From a checkpoint of a small image diffusion model: activation relu, 8700 steps.
Rows from block 6 of a small image diffusion model, named by matrix and row number. Rows with one number belong to one neuron. Each number is 500 + 25 x the weight over its row's rms, rounded and kept within 0 to 999. All counts start at 0. Numbers have three digits each. After the name is the row's rms in percent of the matrix's.
Before each neuron's rows are labels from the 100 images, of 14976 (inputs lightly noised), where the neuron reaches its highest value: "responds to" is what is common among them. Only what is clearly more common there than usual is listed. The data: stained colorectal tissue patches (NCT-CRC-HE-100K).
# fc1: MLP up (model.blocks.6.mlp.fc1.weight, 1280x320), inputs 107-213
# fc2: MLP down (model.blocks.6.mlp.fc2.weight, 320x1280, transposed), outputs 107-213

responds to: tissue: mucus
fc1.172 097:477570519500518486515492532449430527503520475496484492470523502477488510508526466537532518543493488540526541506498515498472483511514505519518530508482525529511465544516485464516512498495491542479476463508512482501508524485521490493462476543477498480486542494477508542514488492547523524470478475517509515485530480522456476
fc2.172 097:472541517503477502481487498509503515555477495514511466514518484494508516497522503453452495521480490493480527473484507473445478479505466501549529486545482511464484541515482492508494477522481520505529445565484485526570498525520505455464515521480454435491487478490458502490482493524501503547532561521511492483493534531508499

responds to: tissue: adipose tissue
fc1.723 076:490488445457481470483533491481484499504478495502512509551519488526539558523510495532516482531531540493504509460479500558545493510515533476512509528472527510474493435498475519482538501517569515505497506532511511503443473497538470493487509496530507465537502513458526526477505485549524504486512511521518496493511511464487485
fc2.723 062:543496492504448509518502501516494480485492491491493503524485543510468513546513541469545529481519494506502503469485495526522497495471532524487452473459497521500456525460505483483503485511482495535513545528562491462510530498500534495512437548487496513500493517527488477515541452467488525502510491461527472488516486484518540

responds to: tissue: tumour epithelium; tissue: smooth muscle
fc1.94 094:570508513498498472496483487444495527530497469538503515509556490462494509535456488498540497477491518499485486534484481488502513520480527519489528468521534469515462469541522547542498513477479503475438511530473494433472484506506486504528508523480547525505505480474519527491518509493522469523508446473462480513506531498499470
fc2.94 087:494498539527474493496492482518491457474503464435481531531485529502516446485533506484503523497484510510511509469483554514545480464475470494476469514460509485494534512472488524463488494536533508509497507531531520516524534477478503484445481505501475487480515521522499490514472509528517513470502540492468473456470467514498518

responds to: tissue: normal colon mucosa
fc1.240 101:547497522507498471441471525474485517490489497488472454512563522491481488509466491516526513528510514497495483497518494481484462462506502487521501498531478484493477474482502493502543506502528542513529450512475568490485489506534487504505521515512513451503525522516519530463503501526503506536443508532493501497465515483485477
fc2.240 089:506489533472512509543498479529516502493485483497520497497486486504495480536523494486497541489509480512569492478482512549528511537536496566471469445503546533511497528502476477486498517480491434484468513534542493487521516511473520517490486513464481489485461498478485480485487519515485513540547541487512496511545448529509506

responds to: tissue: debris; tissue: smooth muscle
fc1.739 098:533476505448504478486497489490503526498462437491482511462530473491501463509437517543523472531498501526495526511506540476478536503483518495504488516473528524508459476482534540545508500527465455456488525518529517511480478508539467496459467467479516478461507469495559524519502507492531475484492505494477477515535503488507495
fc2.739 089:527483495505503504473524498462497484501503534483477521504484497525544515478509491510520449504489517504518480496515547536461532508523509519507520507498486491502518518468525478483516463534503481547507483526504514517535530484467495525541550510510486515555489512444501503456462515509504468490519513509503476506429551494528475

responds to: tissue: normal colon mucosa
fc1.52 168:511503500536489501487477534490524491491493500531473513502552525515497520497509463465519501526479497517509569537481536530522478454494553483512511509526485497462505551521462502489503513515485495530528476532481539468463542462502458455499498541520515481508530501513504513488467466503504512487498466514544520476520489470485485
fc2.52 250:506495510490493514531546530513510507499528491497501482521470492469499507444471502491513539520490475487532508531530498506504569489466486522485477490494476459515508470511503510471484452500468482486524471483501549481484551549521485491523505468495537511481494480505500526494492516543485488452495529477511523532519501535544496

responds to: tissue: tumour epithelium
fc1.55 085:481511511505512503491497519479473518461531488521489535540479475505516522542485482536485523491517504457488536538528497528519479497479539534487506513477509512554434533514494496512536526478520504494476487497511469484435495494513500484489477548493523507476494507463479468503575552538525468530478505522507564487495537484514502
fc2.55 073:512494480482481466480499509505506505464505480458473506488492489438504527506520504532516466509506491472455484528509509518478513508494514516523522500509522495465497494451498510514512513521498543467546512574505532487523523504494491467474483513507491520519529477501489534487515504548485462481516458551506460527530552546490448

responds to: tissue: normal colon mucosa
fc1.26 136:518531481494523511456497488473503518520505521528495493502517481468493523560463473482479537488509493467446506508526462496495504540492523508469478465498505468510474505515527501545483475474490456525527532544477530434530498517468513479542488548507545467493495488508485481439517520511484495514471524529516494475484495486505492
fc2.26 169:466510487521464517511455538504458488499486458494515475499510490504480471517512496537526481480521494513493514496523541496484466487492454522531480481518479539547514461480515520502488528528573474494506455518503496525531531495488499514467523430551482503503476532519523485487499551495541481467507527479515485486497531534479504

responds to: tissue: normal colon mucosa
fc1.217 098:517517525512480514530494518511515511429506498517497494507531497505493496504516538527538467518546466499472517534511481506490488454493525535500474487523514490522537521529521476475455515495480512451513465517469524489424474481532462526517475477527523521512543485515516492477493464525504480465507482552486506457511522461504486
fc2.217 109:513492513508495474486509533510492547494516498454416506529518514474526526510526453501500483471476494411484468498484469514485516534480530547524525470476508515519503492497509537480518504517540512536468525497477503507528469514493517472513493531518470478507523526505518511485487508534472470490514520540488536475490498530479459

responds to: tissue: cancer-associated stroma; tissue: debris
fc1.248 085:496441481509511476496486536496526515489496465513467490536541530482479453502452493511464545510507488475463489437524549507528503509525496488499502486457524470469508469493490480468507540500487500490520526511530466516518505548539515494501504557471471448458518510489475535481503501515481479477537507519509500472502491481484453
fc2.248 069:511463480532480511509480474533516507478484508486522481475546478481494480551500518509519522462465492452539487481517494489507487496514488535511515506513477503507487513479518507477514519463526477489521517514523519502520479515528515511491475506517478557465531515487510534482500526462432485544518498484528481550518440533476513

responds to: tissue: adipose tissue
fc1.403 080:496509529444514470494481498451483523497511487505482485558522517521510489452490512509501520520469518468458540465506530516491499494512485473501549490464459458494480516484500501514534479485515504517494457511541514507545505510498505521506488565490533487502544518513476509486525473500477451514491532532497514504484482452506434
fc2.403 052:499492569518465505487496532450454519481499470520508516514485509512510474466511526497501492516495457477515517527461502524504500475526473474491541516509530526513481526508480457541461529483536506510432486578510518482540499484523503515463467492492532495526516486488523489491525515493513483490534474491517494528536477469498460

responds to: tissue: mucus
fc1.408 088:506504495459538502429507551488484508468482496471474500506543494470514507485498488545497529516464507531485533505538469461479466480523529486523545453502501446505512500469515526478484460476496510519465505521494523517446483504553483532452471527493514456478519471475511496488504502553501505520485496535456505504467515496530465
fc2.408 070:513465481571529480510419527518492508456516505515503484518498533497466508510557466499528473503511523481519525454522493507503512486438476523499473466479536487491491512483468485468548539532517526484518512515514491490506520479453503483543501505488502488511471494523450489458492493511507542495515545485468541512510493504475523

responds to: tissue: smooth muscle
fc1.413 082:477480508486538495492475538413483499489472456565520505539524525480419488514495477525527526522507517490487538473460528488480480532501498504509495496512514512477493492503521481488502519476518481523486500508533493470471520525527533533525480547488501509455484500523488456486552496534531509532511532502529544484538499483490461
fc2.413 060:440504492515538495475463522510481498450498444493522480511521481495459486486481485573512487525516474451493483503465482460475497474529507500525516532504492484565491487491503474551526527476519520467505509538526512538499504506519484497535518484492471492502509517491497479499520504466501487519506529491491496504525501482438458

responds to: tissue: debris
fc1.244 103:491463458492475511481528501509508504499472485496489538490492452511505498493509452500487479516516498510483493478522515526487512493443502448483524521476559467469478453460482526458484492509508452492496510506531507496478551537484514445502460487483492462505489531534525522495500467479517508518484488503488531493535520500544518
fc2.244 092:535507510526523494498493515482491491482522558505533492503486474479507517507508461508499479495551509473470477495493501514513530485499517483493520487532524508519524505470430484455492522464494495501464548562482525468484499527505473518541493510468503495510480528562485489497499439499473478497500509510516484470497476490512519

responds to: tissue: adipose tissue
fc1.276 094:491446553511498476503491481492469490520512484501510519495506481537533490521520493543485497545512490491506528529486506523532482499508506544506499493522508524489486522478523462501491460442533508473500482508483535469443504495503476534491461497531452486482493517528467514476482504569502532504470491532468511477470535519499510
fc2.276 076:519504470523461518477507485512495518511480480460509516525474508482519523509502498502489480496520492490453516458508527502490514498484473501498562505491503519486539451498506496465516506538478475543516516505542487529518474522499511522542501530482508504529467550486475515454515460472509513509533542485499519457490495475523467

responds to: tissue: mucus; tissue: adipose tissue
fc1.658 114:496491507488529487486496536493507524483489494497517503522508480479516510481486480498527502515538520489523500543475488492493511535502501475527524534487502499542427502522473534527491507476528472473470499514493518485558513486532477499529472506469461531473500503490509516470484534509506475535532470498475499508540531490458494
fc2.658 122:550549498504527494529534497470523463505510499487489512516530538500507486515504505512510489510502489494488483516517477457471501494519513492518481468508504514504483481523531487474508450510479496526488517532501554523489503505510489505532532507515530481492516484475530510514525497514472486494446526510485508507496461484513510

responds to: tissue: adipose tissue
fc1.260 112:541491494496536483461492520481479507488483457497530473526491444488501526459482475485509471536507537491473516483480475479517501476498514477524491538513470474483462491475493496558512516504469506515501519515527524483447501492506542515502493515495516518459526474527480525459535491544505496481510481481454480541485545466513496
fc2.260 126:492510503485484538486487457505498535500526526474508510499545534471470464560502519482492505475492488523470465474497503499457489511540502521506542498503496521502498521465517504510522459487501505478508472523489527498525522537493469500495501497502461480471512516496523539478490513499491459515465505531517444440498493551500536

responds to: tissue: mucus
fc1.173 098:523490477480511480507498537475466451494490501467512530526490499503475478518554490517471514510519515448539473497458500512504495508485505515522498504520497501499483536448492529487493480482488513453522513513534484475498546481496510531486509491507482502425545498541506460497469506530528465520531487510526513478486529490502520
fc2.173 096:500508538504486468496540489488474503477503510458508506498470520487539491478493551530468484497530522546491550503495507511497544505476502499466442523481503471523467507509490508507472465484530513490489497530485538465512514515472501529520481517510497512477520526509552513476514498540467510488468465514461492476468503453541505

responds to: tissue: adipose tissue
fc1.124 094:467458492555534510471472538511477492468541478525496470517525514495455521458496533513545560526495509461474541481498531506520498497495513499491488464502475498485517499493498505474493515510541511498483502497491529468453497548520534505511519508473532498511497513508444517432500490495546441560520570514494471481522478503528476
fc2.124 072:448493501517524499486512542491475480491510486490483480524475520534503463470490491514528489504487544521499511467483493490546483469545513522483452518440501511535498464471502499439500500514479506509494477485528468509471511539494526544545495487489507474520458504491482473503514469490547526471493542465475504493496512474490484

responds to: tissue: normal colon mucosa
fc1.331 120:483525449467520468528501488512540503486487487504534506526487498509488458514525522537476475485514486473485528485471549489514475538499561476528519454440464519494470518509531485488492473516556504492522506498507506507497495499446496506519547531473492520470494477461542487521491433504508482491481491530509475518467512525492534
fc2.331 125:475488444479484541497528500526461517469503503523496448514515486481523516490477493501500494514470515473502455492535485486490503519495486555478520529482495464534487478493457496467477457471482478489512476538551492486463525542492464529520496486503523545502500478503499555464499512484478500502494509489474515518518511521488513

responds to: tissue: cancer-associated stroma; tissue: adipose tissue
fc1.362 104:509507538537512517488463505493489539460553465505476460552524489493495499508492513522526548532453485522502545462492521518514502509465505497503527472458495541481507531485489489485492513499527510496462446496516512501496490521497492516505484532481496512506508535494513488450511492506514494465492523539495501448528482489499458
fc2.362 101:464511511550545491534481497501494493515495476557505482519534508489480479516470485516516489542432492529527526488515518463495464464482525527537487546485503500522491525531494474472516496485487547500456461548471484488507485472541471464477508461481479479485512475470524480545493513512496537527475543533476506478473513471480493

responds to: tissue: normal colon mucosa
fc1.580 085:535496474486517512473501485487524534497506514503487511491510495513524512502466497496516507505458494514492530495544482500505509513470511487488533482503475509512500527508496527536488476473493505530508496509510517473485502508516495507525488522511570516475529462440535556458526523527496448487474468525513517460511469487470463
fc2.580 068:500491474504491501494461491518453478507513458494489494507514504512520499508532478475463453523517487521511503468492470499495485512456480467486507515513537520497521492537505501550514523461556517509478513531506492501497524487454460480461542483532500535519525470480535466495512537513499553516467522508449513498502519494482505

responds to: tissue: cancer-associated stroma
fc1.102 116:473527536482551488498468521440447499508542461527531478558489482500463493497484497543486524512460480537519565508490524518465454518510528509511518523499484528516499538469500472492546496523481528482534485492499481493528491487506555497481508517481502490472557482500474533494507521582521510476513517500489499514495526510455456
fc2.102 121:477560550527524542498468516505504522505478506482552477507500460476504501531534509497441492536471465494491498483476512485508463507554488454518535517552504494502494531479488533478489500464491514499495476526522525567521508490518491485481509545483459463486502498500501512500536495511490481535494571535511506475521497529486531

responds to: tissue: cancer-associated stroma
fc1.321 075:486479527507512517492511545490483499550456475488478483470473475499494447467452510525479500533483542518496552503512518488483483504527505503482460536488523507529468521475512525476513489513484504517498501533505479469524490482480520500490458539442498527491532485507496521490510490535536494512466504490500512445499513459489476
fc2.321 060:517475536490489487502510521518486543499510544487493534489484513545467503494498532490503459527513480516522494514505514466448462442541527486501462475484515479496517514494510506519493460475501534496525473505512500521476479505512500496456509478506536505563474492487513489485482461509497502480520460525508481487496505451503509

responds to: tissue: lymphocytes; tissue: tumour epithelium
fc1.458 096:485472507531494521528501525518482446516522499481547497484492494472548522530490486526526508521549458537503503535530484481506488553474466536473467531494472515495473521520443498512463485520528495497502464496473483505492520432502518530543471547473488533448514488510487506510448528516482501498492507543498511472527462458506535
fc2.458 095:525535548475548493482519509509525514506533495496489506512472494513443455495506511459505554556463463526511499501462498504471503456525515472508488482500470513520455498479520518475494468480476479523489494583500483472454501529495497482499531466508514469476534515502518506491511461520502503489472470485499506506492493501497493

responds to: tissue: adipose tissue
fc1.147 086:506460489461531505460516526475486480478503483491501515515521461510502516528512476514500544507485496502491502495532460493498507516545514546508511516481502497471501457482527511523528485482500482527452507525487523511473465537543531494511520511518495469503453499530461507469482513506516461526479549520495540505531507482494495
fc2.147 069:491547509556508513476546501521480535496506524496539459527453469465496493485480506491515529513492535511452482518522498524508481493516487528524448529452448488547450485498472513454497459506483493501520516484548498495518512508495520519514462542459517513483497501506490512509503458540474494461516517465449505481539508469514530

responds to: tissue: tumour epithelium
fc1.201 084:497511504520557494473502553486516455478502483510498533498539522461476457535506489568455507494479489533468541505504535502486487515462535458501505508497518501482495540493472526543453490486511550494518476505498536498510514505502521496525481514464526507439506454513493504464530505535516471485493511491503505460482507474515463
fc2.201 065:467500472499495530444517509520468462495518495506495492504494465541503478447500500528453482525491519505508530500521472486503506540534494472503552567492478503467486513483515496490552515483500492532538482503528490533488564529474505513494547554493508508466508527459476520490511470477530532491506505479485483500494527516490508

responds to: tissue: lymphocytes
fc1.691 104:503463518464531472508491500465529471514494456443487474510481490531518524453494501550517467481479483510519556497484516478453513518485528476509518498497446512451484494483439498563517485506501468474540463510474479445550490539504518503532490502524512495471511450535476527502513531471457511503526524533472479491474524495522518
fc2.691 106:499528524495533469497503538521521538510496496502511525502532480471498530464467484531537515532535539529487524454496483472474481487497499518542512496446481516495472478513497450506524529529505559479493507562485461487520453496546494491504498455511502516510451537506489489488510495469516501518502544466529464502485490533503490

responds to: tissue: cancer-associated stroma
fc1.532 113:491474451470521477467498459472526482497498461472466533525547504505489512535495524551511520507472484493502540482491509481519462513490516463522542493482442486494496477464497501476503511512476517562505506493538563493480516482538474498488464531508497470470529493519498535465519532489515465500464496492534493490499528473532461
fc2.532 113:477497491487458523459474480518455557509541507515510503534506497517474525522481529432447508501486508523495517482506496536522506511539477454487519504513478489495511500495516503567519487472462477570508537525515504483482495497519475492482517529475473483510508488504518527453478493538489494493508502496506463509493479482497447

responds to: tissue: smooth muscle; tissue: cancer-associated stroma
fc1.325 106:488493463488490482491468511481482476499473459526492517535530522498516561517539477523519518548514531433506524508493504539570481499490496505509524472495550545472501488510534508459501497510559491503479526488548511460460489516527499503523490533505459477487480501504465517475473494528513528530508518533517507468531475481493466
fc2.325 109:490496495507535472512510514517520514502513462505445459512562503536523524497479494534518504519498521497497510499476466551540520517459482475489485465468518518540509486539519476501527530518521473554463548513532488486471495505536475483500499491484475461547458532489487462502491490509475510517513539523498541521534498467494433

responds to: tissue: adipose tissue; tissue: mucus
fc1.485 075:547495455498533480469483507496498453510456506485490489481532533491507471497504496550520511509482527504529514539511455492524476477471497474486474477497475456459469477502500454511524507519515539481488459499509562456435535484504498529522505519507502481447531467526487499513487519516528512510463525526462544471463492481500499
fc2.485 054:445540516510484508509511478495503540468536551513526493485464460487534511481505515576481491497482473461461518492503505492530576484468479497476503548503520498560500496490461493504479525450521516484461478561502506503490481484480521490530490502519484500540508536496506474490527504472505471491481457514539481470479527513515517

responds to: tissue: mucus
fc1.305 098:533501438467480436510543470499539512517468480430479493490518506469536499470467571484520449514514540493472487469497474475500481482482468508508529461493467500530492469515491539483511450490534512528480488538481528469488489520518493479536524522536476507505476440516515510493507503518499452507515513509473508497522495462518501
fc2.305 091:512499491479500551511480529488498535477496481560479471511537515497457469513487465513499524514518455514501481497501504504486499525506567485481522485485506503467449508513525486471487522495490485503527482475538503531527542507490485496530471496460507535502465526515469544515509482454513521502479467495545484511529534515465480

responds to: tissue: mucus
fc1.227 094:474517490462492481469486521523486495485491469478493520483524494522542498500455513551495474510519545465450509541483524495465492468461506456509512495477463535521429497452521512518528517490496525474494492501510509492485516497546468536503526464518530514492516521493513471480525505481547446503505506534495522517487498520495506
fc2.227 086:513494487503518498510532540505505448505523520492526500504504489497513498481559549482496490497474493483501496509481438457498491559434517521497468508486505507498484529490502500526491501500515508517497525560484472476464522464497533513519515499536510516488492500527476474476501538531492534480507446482495519509479526494489489

responds to: tissue: normal colon mucosa; tissue: tumour epithelium
fc1.71 077:571482450550514502526536503463523436493502479452493522512491531483511469486512497525487493538569513492475439517481527473490505509507509529530494515515549509506513484498482487501519518539490506430518489506483528487435529485498504483504475493548510506428529491484538478493483504514549490481499509496475489453488549492523529
fc2.71 072:488469498474510462488505528469458512481476468497501460509520519504499469485475512503548496502553500493453500470486513501504502490508485486494523459501552519535510471513495471504516500473519470455503518493526463487528460509486488476524518466526516507517462514556497537499491476538494504541464511531464519536530480507471492

responds to: tissue: mucus
fc1.486 091:452522476502495481482464513480493451481517501463517540498485536514520479526496508514513499498505511535434479503497496476460429517473507506501503492491453515488479502479483491477517485524506527473516476511520556542508509509526497507512521486519514520489500510532531533492514492507523488465440491500498512489539461494480498
fc2.486 073:481486476520549515493443520491473491466482503529568433456534517495491475526509505500545533494515519536500491474503508492527497508501470526490496472535500529526519515526477491497484507478491441469483507544499480472467537512465503501518498463541513464457464486503479464474515531492534510501520528465502524493537526449501534

responds to: tissue: cancer-associated stroma
fc1.544 105:505520522478526502462486510491515510481505480471485499524514483492486542505469479521540528510513471537485559499510511482548534548509517520468502480492530517509515518508521546508478491491507493505447557493517479493497506533505474522498464515499498483523471489557467510471521477530556536473514539482474473471526508525453476
fc2.544 097:492507533479547495537485461531490541446490534487536489501512509491481471518499515477523518498469448538510488517494497510490476493512482510515480456476487499500502515512520545448492504488544498468488493537486546528506521478550518477473498463514463483516482509539454511480488520501497476489532511508517494491526510509477474

responds to: tissue: tumour epithelium; tissue: smooth muscle
fc1.745 105:533530512491512516462509502491486522519521496499542510498498469472508528488459536501462530510493526524419512486524513500457495463480449482468499479495518485517520460502479502529468475462497456468523538505499516497489485552515478491479519443469521511496516492487489476480475476493498485514517469518499490509521475476550485
fc2.745 117:494480500485509498475529506516524491539510495502440463478533491484518524473473468515500530493473481473499486479497434502532504517509559467491514536496490513501489527517523544518525470497508525493489494514507509454471480481520462498497534520499528541512523460529495484526495501503479486512477502524522512509468523572500484

responds to: tissue: normal colon mucosa
fc1.441 099:515474521495498491529519529478476494489506503482476496483509486477503524503462522547525429498514519511496486486516488484526469506514517510531455498532467541519480514497507509530458479506501489463522443520460483498523485472524525530466465482484488519488530449487525499486503501527519539491465474539435492456518532457518498
fc2.441 088:474480519497497510492495538520495559479493475517438518518503526508484517502501478499538527533472487490502484499496507515503524488459484530487519493481511495525530485539521483466537505511497519571488532536472520460496475509491490464519483532531504461531495536501542472479479488501500527504505510517516538527501457494471475

responds to: tissue: debris
fc1.170 114:490453479533515490471517470494521486503488497476477458489507537508551505502526523516528496515537480554508458512474550552505527492543498471503462518483511507460450473456489466480469476509525502437545484497502464502493519477511502503475499463501479471462498506479507521510456543502510485531481484532468478486537499491474503
fc2.170 124:504526500455472485504510516539499529476480477486545484509532500486462486517459531482539485532488530497519525524495497453508482474485482545479472444480484495527528503527531508482537497491479502555489495530523508487470472510473480501497506500518526500551472514536476487488539507568517490480489548467487485518489476446509493

responds to: tissue: mucus; tissue: adipose tissue
fc1.639 081:527534494501503485505496529460494523490502488492518506503497474450490523467522546587487547489472534508477525514478508458478488446509556476480538492518500467494436543479528516487543524481515474482481497520503490477470495464532475519493493529516538522459527455486481482510508513487482488539463459486510532479464543520513495
fc2.639 055:505505498488480462496513466552544528433519509507490485545519534478525476490491508525488517491531551453486513500493520560530539498488486472473500511481512487463500492454471493445540537516521529511543534549509502502493510479442533480491500547497490520498511504480490507510509504534481431473491482476506468518524522540478479

responds to: tissue: normal colon mucosa
fc1.565 108:498474487478466464470499475483528519520480456470467494490517507515524511496478492562527468545462485489465473507504522473527520512514515493514533497522481507509511501466492507521468437513537486491479433498503526494500482503526480508496497527541508543473538458478547518482463496511527508523452505523523499477487485486535502
fc2.565 117:513480485489471494490518494475456554466445463500458466486554542466495462491486507504549475559555488503464470512483496503506497460486526479505492461494532511541485467540562474518548534501491490509487496493516483438479507510489487480521516502518528475528490512501517498503522465482566522551460475476492527548526512503469465

responds to: tissue: mucus; tissue: tumour epithelium; tissue: normal colon mucosa
fc1.492 105:472491506502549543519451474509547475451514503515533511516485466511526511527528534530509476497495467516548509501531474481534489501531506560489483505492471519494477542491518519481471465488493536436502485506478524523506493478508501520478518516490507510501517446500469490489528530517552506544494516500482511460485514487503509
fc2.492 104:517491465529483528531498509490491525492510529494515485526499515468498523488542515504505483490485496468491461461493500497524526531476532550491489495481543499498500483489471486540454520497510495455419523542529499520481514487502497540507460466484485512540465521547478499484497457452489541478510460508499482480494485520483496

responds to: tissue: adipose tissue; tissue: mucus
fc1.736 102:522487471527470498519488490512518528496487448507470497484549504529521546499507440522550486525530513500543519555499487509488506532496501534517499476504495491538454518528467493471549513493523478508503464513473500480509501512517449495513452498535504500498506472466509488492465542540511500521463531502469521498525501510501482
fc2.736 104:505510472505497506531519493478510517529494465476528528494502502521507479521492579508513464525512484540498497521518501447517498496536470472511536511511509563490510435498476508495515465484511514515450498521504508540501494487544523514512565508474500484499488487493464477536540464473532528441473486473508501460480481470501523